config.yaml
encoder_arch: "tdnn"
model: "encoder-decoder audio transcriber"
dataset: "read English sentences (LibriTTS-R)"
train_examples: 15625
gain_aug_db: 10
n_mels: 80
hop_length: 160
input: "log_mel"
spec_augment: false
win_length: 400
tokenizer: "char"
vocab_size: 32
encoder_norm: "batchnorm"
encoder_activation: "relu"
encoder_depths: [14]
encoder_kernel_size: 5
encoder_stem: "single"
encoder_widths: [192]
fusion: "prefix"
label_smoothing: 0.05
decoder_width: 192
decoder_layers: 6
decoder_norm: "layernorm"
decoder_norm_position: "res_post"
decoder_activation: "quick_gelu"
decoder_mlp_ratio: 4
decoder_head_dim: 64
decoder_fused_qkv: false
decoder_bias: "none"
decoder_qk_norm: true
decoder_parallel_block: false
decoder_inner_norm: false
decoder_drop_path: 0.05
decoder_positions: "rope"
decoder_prefix_bidirectional: true
decoder_connector: "linear"
decoder_tie_embeddings: true
init: "small_normal"
optimizer: "adamw"
lr: 0.0023
beta1: 0.9
beta2: 0.999
eps: 1e-08
grad_clip: 1.0
adaptive_grad_clip: 0.05
steps: 6900
batch_size: 64
epochs: 28.3
lr_schedule: "cosine"
final_lr_fraction: 0
warmup_steps: 130
weight_decay: 0.0
Rows from block 2 of the audio encoder of a small encoder-decoder audio transcriber, named by matrix and row number. Each number is 128 + 24 x the weight over its row's rms, rounded and kept within 0 to 255. All counts start at 0.
After each channel's rows are labels from the 100 clips, of 14976, where the channel reaches its highest value: "strongest on" is what is common among them. Only what is clearly more common there than usual is listed. The data: read English sentences (LibriTTS-R). In brackets: how many of the 100, against the usual share in percent.
# conv: width-5 conv, dilation 2 (encoder.blocks.2.conv.weight, 192x192x5, each kernel summed), inputs 0-63

conv.180 [115 144 117 130  90 122 109  98  48 134 147 172 102 122 105 151 130 102  86 132 141 102  88 147 119 144 138  89 127 140 165  94 134 118 117 147 152 150 135 152 122 140 163 101  66 134 140 141 134 129 101 139 154 167 137 132  95 125 155 146 126 162 119 136]
strongest on: voice: female (86 vs 51.9)

conv.55 [129 158 112 115 142 120  97 156 132 144 156 149 134 109 121 153 108 114 116 145 180 131 151 119 140 153 120 121 110 119  99 116  80 122  86 157 153 109 124 105  90 157 123 136 141 143 139 143 123 130 107 178 115 112  91 149 103 148 128 163 114  92 116 144]
strongest on: the word "we" (29 vs 4.6)

conv.12 [154 140 135 120 129 112 110 132 103 128 144 112 163 162  86  88 123 106 137 133 107  78 122 133 123 163  69 108 144 103  82 144  93 101 117 110 139 145 151 126 130 121 139 129 154  70 136 112 126 134 124 113 112 127  83 117 133 138 101 138 148 132 115 138]
strongest on: the word "the" (74 vs 48.9)

conv.6 [ 88 131 134  84 147 127 175 137  94 124 159 124 164 119 123 187 161 130 149 114 150 120 137 158 101 135  86 148 123 173 119 134 102 176 122 134 156 127 134  93 130 178 125 123 116 169 115 129 117 119 139 160 136 145 184 145 136 121 171 149 116 127 135  96]
strongest on: the word "was" (59 vs 15.8); the word "he" (36 vs 17)

conv.124 [109 145 152  82 109  97 139 121 109  81  83  73 166 124 104 116 143 119 152 145 111  91 147 166 186 111 105 103 142 115 152 155 143 128 128 145 127 146 127 128  90 137 143 141 122 112  71  91 139 131 127 142 156 136 112 144 172 139 158 130 113 206 148 159]
strongest on: the word "was" (55 vs 15.8)

conv.165 [130 108 143 145 129  72 135 164 117 145 161 145 102 145 121 166 166 145  54 132 137 123 159 147  94 166 117 128 120  92 160 103 122 121 163 103 172 161 125 131 123 176 152 117 112 157  94 142 133 162 113 114 162 178 111 129 127 151 125 155 178 133 118 149]
strongest on: the word "was" (72 vs 15.8)

conv.121 [138 128 106 141 155 131 158 130 154 126  90  86  98 115 110 123 115 107 132  96 106 106 150  98 124 125 150  81 163  93 127  87 106 126  91 110 115 116 116 135 137 125 146 144  96 117 113 149 119 124 135 100 123 146 134 144 122 131  94 118 187 100 100  84]
strongest on: voice: female (82 vs 51.9)

conv.42 [125 149 140 140 124 115 123 152 116 153 147 151 126 160 122 153 128 134 114  90 140  99  88 130 132 143 136 144  70 145 124  82 113 154 114 123 148 152 124 122 165 132 131 113 124 130 141 123 146 103 121  81 100 123  67 106  57 138 126 185 102  85 118 144]
strongest on: voice: female (84 vs 51.9)

conv.158 [121 108 115 143 106  92 160 128  99 146  91 127 112 124  99 130 121 159  65  61 130  96 153 113  99 112 145 134  95 129  78 129 148  86 115 146 122 136 134 148 146 127 113 123 124 147 135 131  93 135  71 113  83  81 113 148 153 157 144 149 131 115 140 106]
strongest on: the word "to" (64 vs 29.9); the word "be" (35 vs 7.8)

conv.152 [116 149 115 133 141 129 116 145 139  91 109 105 143  91 137 115 132  76 146 153  97  70 136  70 123 151 175 128 124 122 121 148 105 160 111 139 127 146 165 115 103 143 162 131 103 140 100 131 141 145  94  77 139  95 143 122  90 135  83 124 115 110  93 148]
strongest on: voice: male (74 vs 48.1)

conv.99 [119 127 104 148 130 147 104 138 111 152 140  93 112  89 160 124 107  79 128 148  87 117 164 140 108 156 120 123 118 155 107 102 125 147 105 103 112 120 145 139 137 106 137 112 140 133 150 143  86 118 100  75  57 126 142 107  72 130 101 127 119 127 135 109]
strongest on: the word "in" (39 vs 17.2)

conv.189 [117  88 120 131 128 136  83 145 100 165 134 136 132 126 167 126 100 138  69 129 133 131 100  96 124 167 138  89  79 121  85 120 119 161 107 117 138  91 123 139 116 166  95 118  92 121 153 109 121 126  84 110 116 131  86 116 100 169 104 149 175  85 148  86]
strongest on: the word "he" (54 vs 17)

conv.142 [103 124 131 134 105 124 142 102 116 124 139 145 127 130 118 175 116 132  95 136 145 139 169 139 111 105 131 171  99 124 101 126 148 171 147 174 117 111 125 141 115  92 152 162  93 117 142 148  80 118  83 132  83 128 131 101 132 120 114 103  89 106 113 135]
strongest on: the word "you" (42 vs 14.5)

conv.115 [ 84 126 115 113 143 108 140 146  96 132 134 135  93 150 157 107 108 133 104 163 114 116 154  97 118 130  95 132  80 112 133  95  89 134 136 109 140 125 163 142 112 140 128 144 145 127 133 139 134 130 121 166 151 152 128 136 117 134  88 125  92 147 164 158]
strongest on: voice: female (85 vs 51.9)

conv.89 [ 88 105 114 122 137 133 158 100 145 105  91 140 105 117 174 112 132 152 150 144 101 130 126 103 126 116 120 148 149 116 127 122 139 102 133 173 144 101 143 128 171 136  87 135 134 123 118  90 124 132 145 140 117 158 121 121 158 118 145  63 124 120 142 165]
strongest on: the word "he" (37 vs 17)

conv.184 [152 118 110 165 166  98 150 143  86 121 100 115 143 112 142 137 123 100  66 135 151 166 140  69  73 168 139 166 136 131  92 114 111 148 113 141 117 121 137 110 161 142 119  85 174 122 112 134 107 163 101 132 107  80 116 146  98 124 102 163 135 139 138 126]
strongest on: the word "you" (36 vs 14.5)

conv.10 [126 119 138 123 133 152 115 127  89 143 120 120  96 141  70 122 126 114 103 121 103  84 122 123 113 135  91  78 101 115 111  92 128 127 112 107 134 144 165 122 126 155 122 112 133  98 136 138  99 108 116 138 138 126  95 116  97 137 133 152 105 107 114  94]
strongest on: voice: female (78 vs 51.9)

conv.74 [122 152 146 145 150  86 125 148 120 122  87 101 108 102 114 122 149  67 149 127 129  92 127 104 118 121 157 187 104 130 112 141 169  73 157 143 133 162 145 130 148 117 170  83 116  96 100 131 101 101  84 146 112 160 120 118 143 155 121 103 124 103 144 132]
strongest on: the word "the" (79 vs 48.9)

conv.26 [168 155 144 156 137 113 124  78 103 145 159 180 159 175 123 109 131 130 137 117 127 125 144 127  87 141 159 130 139 135 120 115  99 150 131 164 104 103  82 124 143 128 106 115 140 115 143  65 122 115 135 136  93 120 114 156 134 129  68 126 121 154 137  85]
strongest on: the word "you" (35 vs 14.5)

conv.18 [155 148 166 159 130  60 143  84 140  98 109 164 148 184 145  90 111 165 100 131 134 114  98 154 136 146 142 162  77 124 148 134 128 154 122 157 150 148 121 135 123 142 116 114 146 114 140 105 115 127 112 152 144 100  88 123 115 143 105 134  92 168 112  86]
strongest on: the word "she" (35 vs 8.4)

conv.83 [115 121  84 132 125  89  93 145 155 138 130 119 152 110 140 106 112 144  77 159 126 129 112 157 181 140 148 122 106 137 121 125 120  96  99 134  96 119 139 140 135 148 132 111 116 119 126 138 136 115 126 133 117 104  68 123 122 134 115 162 174 119 123 119]
strongest on: the word "the" (92 vs 48.9)

conv.169 [145 145  60 180 137 141 128 137  75 137 113 151 127 128 112 123 158 135 127 143 117 122 109  89  83 154 144 136 150 139 125 131  98 175 136 113 131 143 160 139 123 140 123 114 112 142 145 139 136 143 114  86 112 114 124 134 138 126 101 126  92  94 142 132]
strongest on: voice: male (74 vs 48.1)

conv.38 [113  82 110 115 136 118  95 143 124 116 159 118 130 157 168 114 133 150 121  97 112 101 120 146 131 131 115 118 143 121 145 120 122  82 140  90 145 115 100 161  98 119 106 148 115 128  72  88 138 103 149 111 115 138  81 151 125 127 119 134  94 123 108 108]
strongest on: the word "for" (26 vs 9.5)

conv.43 [138 111 139 144 115 113 104 137 130 107 163  98 132 121 117 120 129 137 153 138 102 115 142  94 116 123 104 155  55 145 115 105 119 123 117 126 125 126 126 130 125 151 125 110  87 108 174 103 145 168 141  88 149 135 121 108 143 144  80 127 125 135  84 131]
strongest on: voice: male (79 vs 48.1)

conv.71 [144 111 137  88  94 173 116 148 134 131 123 160 121 173  97 121 102 117 123 122 129  94 132 134 126 124  90  99 115 118 134 150 142 108 133  96  86  86 153 132 111 136 121 119 162  95 136 110 130 136 128  87 130  84 126 112 157 101 160  96 162 105 129 127]
strongest on: the word "and" (60 vs 31.8)

conv.170 [123 120 135 119 127 136 121 178 130 111 149 142  92 121  77 199 108  87 117  76 161 139 148 146 115 114 120 157  96 119 114 141  61 143 100 112 123  95 138  88 136 143 129 104 128 146 114 126  96 122 151 102  81  96  97 105  63 131 141 181 100 120 105 130]
strongest on: the word "was" (48 vs 15.8)

conv.70 [107 110 100 114 143 158 100  92 133  86 104  97 112 122 169 127 106  94 153  81 120 123 106 158 129 152 109 166 148 138 100 102 126 115 135 128 124 107 106 139 119 124 131 129 116  79 137 150 108 100 134 113 113  68  97 114 107 118 132 126 120  93 143  89]
strongest on: the word "be" (30 vs 7.8)

conv.86 [129 123  99 135 115 150 119 109 145 124 145 172 126 170 170 114  78  96 185 167 124 114 135 103 143 120 153 114 133 153 125 137 106 145  96 140 146 117 151 113 112 133 119 154  89  91 138 132 132  94 151 180 139 137 141 123 128 136 134 122  93 132 145 101]
strongest on: the word "he" (36 vs 17)

conv.97 [104 100 112 101 137 179 125 138 101 113 139  61  99 143  94 120 123 141 136 142 116 131 117 137 129 145 128 153 124 117 100  99 102 102 108 108 110 124 104 138 152 132 117 139 165 150  96 131  57 135 143  99  74 109 122  89  68 158  72 138 137  84 148  78]
strongest on: the word "be" (34 vs 7.8)

conv.4 [139 126  92 135 121 103 116 136 138 126 155 118 152 102 100 103 148 147  99 177 137 111 107 142 167 139 140 148 137 100 106 136 112  87 154  98 150 119 158 174 109 141 166 126 125 125  92 160 113  78  75 145  86 141 131 135 121 151  94 119 142  90 131 147]
strongest on: the word "the" (79 vs 48.9)