{
  "model": "encoder-decoder audio transcriber",
  "dataset": "read English sentences (LibriTTS-R)",
  "train_examples": 15625,
  "gain_aug_db": 10,
  "n_mels": 80,
  "hop_length": 160,
  "input": "log_mel",
  "spec_augment": false,
  "win_length": 400,
  "tokenizer": "char",
  "vocab_size": 32,
  "encoder_arch": "tdnn",
  "encoder_norm": "batchnorm",
  "encoder_activation": "relu",
  "encoder_depths": [14],
  "encoder_kernel_size": 5,
  "encoder_stem": "single",
  "encoder_widths": [192],
  "fusion": "prefix",
  "label_smoothing": 0.05,
  "decoder_width": 192,
  "decoder_layers": 6,
  "decoder_norm": "layernorm",
  "decoder_norm_position": "res_post",
  "decoder_activation": "quick_gelu",
  "decoder_mlp_ratio": 4,
  "decoder_head_dim": 64,
  "decoder_fused_qkv": false,
  "decoder_bias": "none",
  "decoder_qk_norm": true,
  "decoder_parallel_block": false,
  "decoder_inner_norm": false,
  "decoder_drop_path": 0.05,
  "decoder_positions": "rope",
  "decoder_prefix_bidirectional": true,
  "decoder_connector": "linear",
  "decoder_tie_embeddings": true,
  "init": "small_normal",
  "optimizer": "adamw",
  "lr": 0.0023,
  "beta1": 0.9,
  "beta2": 0.999,
  "eps": 1e-08,
  "grad_clip": 1.0,
  "adaptive_grad_clip": 0.05,
  "steps": 6900,
  "batch_size": 64,
  "epochs": 28.3,
  "lr_schedule": "cosine",
  "final_lr_fraction": 0,
  "warmup_steps": 130,
  "weight_decay": 0.0
}
Rows from block 5 of the audio encoder of a small encoder-decoder audio transcriber, named by matrix and row number. Each number is 500 + 40 x the weight over its row's rms, rounded and kept within 0 to 999. All counts start at 0. Numbers have three digits each. After the name is the row's rms in percent of the matrix's.
After each channel's rows are labels from the 100 clips, of 14976, where the channel reaches its highest value: "top examples" is what is common among them; "loudest" is the band of the loudest frequency at the time of the peak. Only what is clearly more common there than usual is listed. The data: read English sentences (LibriTTS-R). In brackets: how many of the 100.
# conv: pointwise conv (encoder.blocks.5.conv.weight, 192x192x1), inputs 0-95

conv.87 113:562479491529502460467422580480513565413470471476434503491552512487496576533529519570409451474472485529473478512501476467476497429537474392431562501549519466535496428535477517493508560504407461509487446498495598546410573466466514498441486539472525462502484463459532486465520469461496496479
top examples: the word "was" (41)
loudest: 250 to 500 Hz (53)

conv.69 108:520423449444465467472524514495448524465494556497494466507500539470499401499452475549505538501443577517537432506534545517545522458455446501517561471511526518513519514525548382471497531518449476519380444452541542516470496540532490520456478449452540471462400486467483526467542570511536417531
top examples: the word "her" (25)
loudest: 250 to 500 Hz (33)

conv.128 095:575513472478520529519529418503449528511460497509485485449607471544490540554495475543418501517482405504461475495430490515518490451502500455390462518534500490512502478579535530502488569601496499421488491515489560536425540486432534547503507549455535464483542539582497515465557499502489453460
top examples: the word "was" (85)
loudest: 250 to 500 Hz (33)

conv.58 093:507521539403430486491455527547449525472493420522518526539413517488496404467453507533501499521493458563478502482573442487495515484409479516454469533439555538518429495468538476427551519464481492518474489497537506486456436554431518544462485412495459570451506496485455510347487498435502543508
top examples: the word "when" (26)
loudest: 500 to 1000 Hz (28)

conv.101 091:395510531467539486494501457519402500508558499476447479465462508464504520477465462552474541518496454432519525479432518536532480511488525477546470551465509517455491571502495555487472522575552557525467522475487416492477498522531528536555535456447507439455557489554464461480513519439436413453
top examples: the word "said" (87)
loudest: 4000 to 8000 Hz (89)

conv.97 110:543498481532529544487504505454444573441470474483436492527534529503479568503522507530479418535481483472522491524505506450493447491546528436399491512584425463544512424529446532526485559528453455456499449536473573491382560468463476486444504507509579481487501500468512554459549525510489525440
top examples: the word "was" (63)
loudest: 250 to 500 Hz (40)

conv.135 099:513471513554542507474485520501506510519359548485463496501520469438469609556563472438508456437541474448547422476524556414484541531453544498475499593481544430502491492496492572519456479495521494511462487480514514455523515495456435468398492499479509466536541456479507418558503488469449537484
top examples: the word "you" (58)
loudest: 250 to 500 Hz (35)

conv.169 102:507509476429480452542439497498507474554483420552586476481537515482539511418456495576496494487511458499512496503468532526549429535500534524488489474442527479496501498554461499477549540492547523459468520466506521514557431481424482508515506500479510482473498514529510473531519428524438412498
top examples: the word "one" (33)
loudest: 500 to 1000 Hz (34)

conv.21 103:519522541418516549520456511569444635404488447495469519508533472536431472412505508538473538485534472547456518492491524450530471463490507449513461550486491524539502426503440501402542566487486533509504515567477528492472522405474487543473521529499498446475540569477475520444436477423560488538
top examples: the word "with" (42)
loudest: 250 to 500 Hz (55)

conv.153 096:389538522500528470524531511528458516472567495463511492463500472550512489531462457538457519473502484452530529540455522608555478540519553466518508502511478560455526562429480513494438466551504485527511496490536451497452543517506543517597480441451528486481432495559546409451479476457469509525
top examples: the word "said" (59)
loudest: 4000 to 8000 Hz (95)

conv.23 110:512512421526505505530489560523519496538438530509518533542460498460509552536493568552465499526454487471575540532533552529456589445506501482527537536469545515498457483502583491433491496507545543562466452457509534446457504579545489507444534413505472495570522460484469470521475549489462451541
top examples: the word "he" (44); the word "you" (39)
loudest: 250 to 500 Hz (32)

conv.56 106:476498516461494480490505470504438453554501493416505505473499537424564522478444487508519497580530472454457536412552542523493356527485510515557522544426548499500543549519480525434489482546541552477498545532532470521433484465509488486488486460450534457474458447530466522486515485499451545487
top examples: the word "said" (59)
loudest: 4000 to 8000 Hz (85)

conv.190 101:432469526512533469542463448444520487486518519545504518471457503449514483533546502560509410543506497515449449479515522509509548494542480505510484490481534455546393530541507486472508423498528425507483481536504441463477473429547445558472485432512466519514481492533504519498495521512502496539
top examples: the word "she" (26)
loudest: 2000 to 4000 Hz (33)

conv.33 098:517496514454550559472472514509404539483538500504546498461523470516516419512454471553529527484497464570507507474459493539519494491470483433507438519473527500499487541556514462463573536575477486574457456479546549509462546524510478498506514477408519524469575529542521547447608553502456542467
top examples: the word "was" (75)
loudest: 250 to 500 Hz (36)

conv.139 103:488520553499479450521529588455499522557490441452511477440510516557533468535468534560488534483546489516465497496513498522514506456472488508527487492515610539525518513537438547464576525467528490465516533492508519529451512532493515481538452453501524439486452511521456519542464550501501432488
top examples: the word "with" (29)
loudest: 250 to 500 Hz (49)

conv.125 099:500491497557588510540450504468476448503530509497510508500523538445554586594492535597497500512498501472481458523505557471490534506529474517478538528520525469535513456456546500436455494532478505503520486552508502443447495467504476529492503455494486492501439426489444388577564491497413564483
top examples: the word "she" (44)
loudest: 2000 to 4000 Hz (73)

conv.91 088:546479523425526478553463487548463499451523484534479524505486524526480500526446556554470542479556404499464539474497480445537460452538492522523456463428466507499480439554496484518519584476527544454502479496522546501449470463453486528517532531463541525453496515519511500563464461504485492510
top examples: the word "with" (43); the word "was" (37)
loudest: 250 to 500 Hz (53)

conv.79 101:541495580493510458488487528519457512460511476554482502474524532490491508536402519589475515490494493525524521451488551436524463517488455415505554450538432532484457418468577468523514494500489541475468526534540546485473566427496479511522483447514527440435510498545482500555527461479426429470
top examples: the word "was" (70)
loudest: 250 to 500 Hz (39)

conv.98 099:571491491537567538484421527545381471486499490500485537458490496465542497513490490556473545511485481486480515505512456489506537494498463386416458552472467484520452482440538525501536528521476548509496500478433548462482455510486491493468543512446456432496520477500453483494628551491461466488
top examples: the word "was" (34)
loudest: 4000 to 8000 Hz (30)

conv.140 110:446532532486518503530536485502536513533488514444479469452475533496572530457506489485513500537482454513445535458501577511491393525480488497499525540435460493402510505507478528476499504549491495460530530517534490527494432431529504467556488480458596529449424448498437492524491470487444478534
top examples: the word "said" (34)
loudest: 4000 to 8000 Hz (36)

conv.155 082:522550511500521478508512492502504593518484489510543481533499423538446473541493479571470537516493490552476527483513550486534464444492491490532461492479455530523469522474442505433466558526470497475510497496502514451449541437465530557479486490487573449455464473510516511476459443445476463476
top examples: the word "with" (51)
loudest: 250 to 500 Hz (40)

conv.105 093:456476468533475443450547572491464444509572428548556513508512516363532489547518476523454563528514497497483499453504538480547512607463489450493459490494543513534476540514502480519494406481471409523515508541503468471431537472536473537551473476477484459519474517500497497503535561525475455511
top examples: the word "she" (26)
loudest: 2000 to 4000 Hz (77)

conv.113 082:508540517513497497481479487551492479474569457469495529558525497401493448502521459488534501452524485531494564449435464451590465523438539492545513491427476513471426470463474485506463525492442465457474498472492467397539490483468455480501555507507471486495461491538487434474530506531634503432
top examples: the word "that" (31)
loudest: 500 to 1000 Hz (36); 250 to 500 Hz (32)

conv.122 096:522509483468544456518447495516496485535502548525486520519528435491469441476518568495505519535446501572500586465453507433520516503469445471459475535489514483504487457543483494505535508498482490488539438485474502453529449416479487521496547527484467590541456488588480602512533541430506532454
top examples: the word "was" (62)
loudest: 250 to 500 Hz (39)