config.toml
dataset = "read English sentences (LibriTTS-R)"
input = "log_mel"
win_length = 400
decoder_fused_qkv = false
decoder_positions = "rope"
Rows from block 2 of the audio encoder of a small encoder-decoder audio transcriber, named by matrix and row number. Each number is 500 + 40 x the weight over its row's rms, rounded and kept within 0 to 999. All counts start at 0. Numbers have three digits each. After the name is the row's rms in percent of the matrix's.
After each channel's rows are labels from the 100 clips, of 14976, where the channel reaches its highest value: "loudest band" is the band of the loudest frequency at the time of the peak. Only what is clearly more common there than usual is listed. The data: read English sentences (LibriTTS-R).
# conv: width-5 conv, dilation 2 (encoder.blocks.2.conv.weight, 192x192x5, each kernel summed), inputs 64-127

conv.138 121:458500500486535500484414483531592602499460519492507521350490510554450502466516547460529467476522473485559440529528477534529463561484529490548503512534501455454493506513461546495406535493493515
loudest band: 4000 to 8000 Hz

conv.161 121:517494528446551519475406459480468502505436464496485523526430521529539440468453516483457502471487522535645497424496444491570546518551518495533435500432541472474510535509512391377504499439519528
loudest band: 500 to 1000 Hz

conv.178 095:507410553517508513531457493493410485456493489535387470439494494437464591481497547499557472511533577529509530547523515561510544564412516457509501467475495552483522527475493534450522534499520461
loudest band: 500 to 1000 Hz

conv.167 105:509461507489415498462512501460468381529466449487544444483506555455546530523505451545530459523547484439493448453546531467490555472511480440518478546481474528559438486503486501506501544478457416
loudest band: 500 to 1000 Hz

conv.30 086:450509530507566480443456496503494503479442522516410542475493453543446458489535525487569504534550536472448504538516485486511452582481557459553516617510485413476498513477453466496483517467405519
loudest band: 500 to 1000 Hz

conv.37 100:498456458478468465560462494472472530500474524439529506459531453538501546499388523467512475513521558549535568462401401555490492502501453509497466519562488490398553506404547531445467538470510508
loudest band: 250 to 500 Hz

conv.159 108:440550503443487497469528485481500522523464586449478461537475485488539467471506418522439453524460508494486514499467492473588520488413490559430485474465464543465493482543495408473443455493458513
loudest band: 250 to 500 Hz

conv.121 109:476469475518472465454528569527455468479479436529462463454533503444529522484563446567557486533560470469479469441592522479501518475524533509477527513486542572513463444550452534536585544552518451
loudest band: 500 to 1000 Hz; 1000 to 2000 Hz

conv.64 107:528564456507485520551562486448506535492571539474512508445500476574406485550462471461430508483460499520464529483437468483561507485425529475517488494546487563445496455490434503475519488484581527
loudest band: 500 to 1000 Hz

conv.60 105:478443467487478510455525524487520465451521515571509494444449494438510494452486531538525492477430579461465474522481542513489460534488456548539581480449505459502527568539538515504497457517453463
loudest band: 4000 to 8000 Hz

conv.52 113:521464506513497503435572527527553530552410480461448535406455531532502516507530517554526501545459537507503484497536561474531452511520512492530536564525510469473550474582456465489487550481426577
loudest band: 250 to 500 Hz

conv.66 096:489499448497438419493462518441478527583492516508539528440504474487480451466496521454499481521559475436502472527517561550503461511502539475528479488543523482521529421552457516528468536490413511
loudest band: 500 to 1000 Hz; 250 to 500 Hz

conv.63 110:460478472533570533489470430466536512454525513545504553539461551502460427500495429517488500476480450591495582472429494535507546499559462561472492470492552521409481547553540460439448433462506498
loudest band: 250 to 500 Hz

conv.168 095:466470455525541425470427528444490550477501501453436483485471472530512488424445484440458442466467511531483521478494440542515505453535451451469494536529474489523567539451546505468468456442523446
loudest band: 250 to 500 Hz

conv.170 089:428458461514402517509493519486490491519484495494503496477447431467500467506468527512492534486504543533503525517480502479508430438482498466464453463453486484447484513462470442517429550505502467
loudest band: 250 to 500 Hz

conv.23 086:494506422462554419575489426499547525475488476471443496532552491541476507552465472446451493449428465512511491485466404451447509460419500509493491481490498509501447520497455493473493490472548448
loudest band: 500 to 1000 Hz

conv.0 114:483502519473568455495447490452483467524487502421499506493460486505509502495505485494562449546513474526467490489575540508526513458281504492466445468479467547500513466559493459509524473515492490
loudest band: 250 to 500 Hz; 500 to 1000 Hz

conv.156 093:433497526456496484441490365509462504439511513487483465510439491472471505459491468522444503453496485452476522503430468495529531500441512478476515438447496526491411434450467404485438422504460474
loudest band: 500 to 1000 Hz

conv.11 108:493502493558564490516466476476490588536467477463522458525468502508517521448458452483416485401478450577512502499471550503509474451549537439526481465509506470457550566536535448461503547430436496
loudest band: 250 to 500 Hz

conv.141 102:452497409490449497466507544531477492398503537501461506482463420493416478481412480397490514483485514511458459486456473505494523486556515512421490513507449533466441532478488403483509504489478469
loudest band: 500 to 1000 Hz

conv.162 101:530549513479497574518517539524502496484392460478573532463501463477477487516484498495537501525499494528467472525517465523532500477441478471531496531520432489496505502513505479442537514483432489
loudest band: 500 to 1000 Hz

conv.107 082:485492435451539474453480538522491523433444466506469563435493484527512527414484545415484437447471525493549562530461439531489501546509463514481481546554465458512591480423507487437540499538559540
loudest band: 250 to 500 Hz

conv.125 092:523534519532486520424470524435518586479423485451506454525500487522495519497453510530503451476509585428520495472426395564489524486557521465481465472496521474517531513480497424422497483441503498
loudest band: 500 to 1000 Hz

conv.69 102:523458475531517460486430473527513452524484488513536555531584492514535565557453573485554517518510446498594566526458414447490505544546450539555470583454406498527533569512564508500497553542519511
loudest band: 250 to 500 Hz

conv.53 101:480488500486496552483477525552524449449460533462453469440476514481504464486514453477496489523506516423510513559532489505507423462460458429471504462504503446433493473528496443559520481470548502
loudest band: 2000 to 4000 Hz

conv.186 114:456527508438567481449486475550583523461465515438468532399432491455434502400544535541549518465482455430527482485513449493503500498487541450544533551485527372472524506533520471518501453452506527
loudest band: 4000 to 8000 Hz; 2000 to 4000 Hz

conv.9 102:465446469484525486464490450447459547475535520497524543494466477502490483519474454482489424493454478580505618511503513498481460485488490488546514460528511484415532508518511489463459497463496499
loudest band: 250 to 500 Hz

conv.93 103:535569519554468550541507520500450430560442474443514530527502536475526469589519490527578550550514521522440486430548459498478507509489510533494495480514498529507498537450441539497513563501509484
loudest band: 500 to 1000 Hz

conv.176 103:470450408469514481459530523438477462463493520516497523526538421528462559421417543395483510448450503565457501462429431514504501548468485472503458501461433470491463533467464486472487531509507462
loudest band: 500 to 1000 Hz

conv.42 110:439491519495419537451532428520498479526434466468484475495511498465441501470538466544509527506478508465474473468491527469537505473445466507474440442418471573443508471479441436531556485566433502
loudest band: 250 to 500 Hz

conv.163 109:533545479528536508511520528455478566530459531516473558488546493513486493503505602383484514511427432489522526539525524506541503565509540474494514514524486467518507437539475530518428469526486495
loudest band: 250 to 500 Hz

conv.143 094:493463496543533436518524467475464585427451562534526511537534481522564495483525534477476474482482442502459495486469445532455567552540490519492531462546486507473589486471523457505488449560533500
loudest band: 250 to 500 Hz

conv.116 097:447496481492429534497514427566547493492462503459511489507510599460474448491543533505468489457566500459529506494498514533519353532514525447499495466432477413474500516556479523542495528528438541
loudest band: 2000 to 4000 Hz

conv.185 096:445505485400520463473454520481527502433479535483529466490457440483424512487490458468547411538503424407423546477483409584491520479441477500527522543534526488500535471403489450548523439490527504
loudest band: 4000 to 8000 Hz

conv.131 095:546486533533453474558460518452491466553525437496452474589518430529503530523501472491513489533536534478544541550453521455450539495488482543544487545524495520549503521492426484477497552500526484
loudest band: 250 to 500 Hz

conv.43 109:490470515429567533452522419533475445559483491436420423459494487475537485500484470491519491529472542494492500509543550477489563469409509461508431470419517549518487441551451507435486534521485495
loudest band: 250 to 500 Hz

conv.90 104:435516517491497498452493499544539458512450440442423506463459520506567447479504491498487526421417446507460439526499447441488529462526507419518492530487458499469454553495457442433493506458497500
loudest band: 250 to 500 Hz

conv.92 102:518444481499423528477540429513483464520496401406485445520545514517478494471525474531466455474515571509480497458539506492504509491487524443454477505513548436495472418559490462456504523436460494
loudest band: 500 to 1000 Hz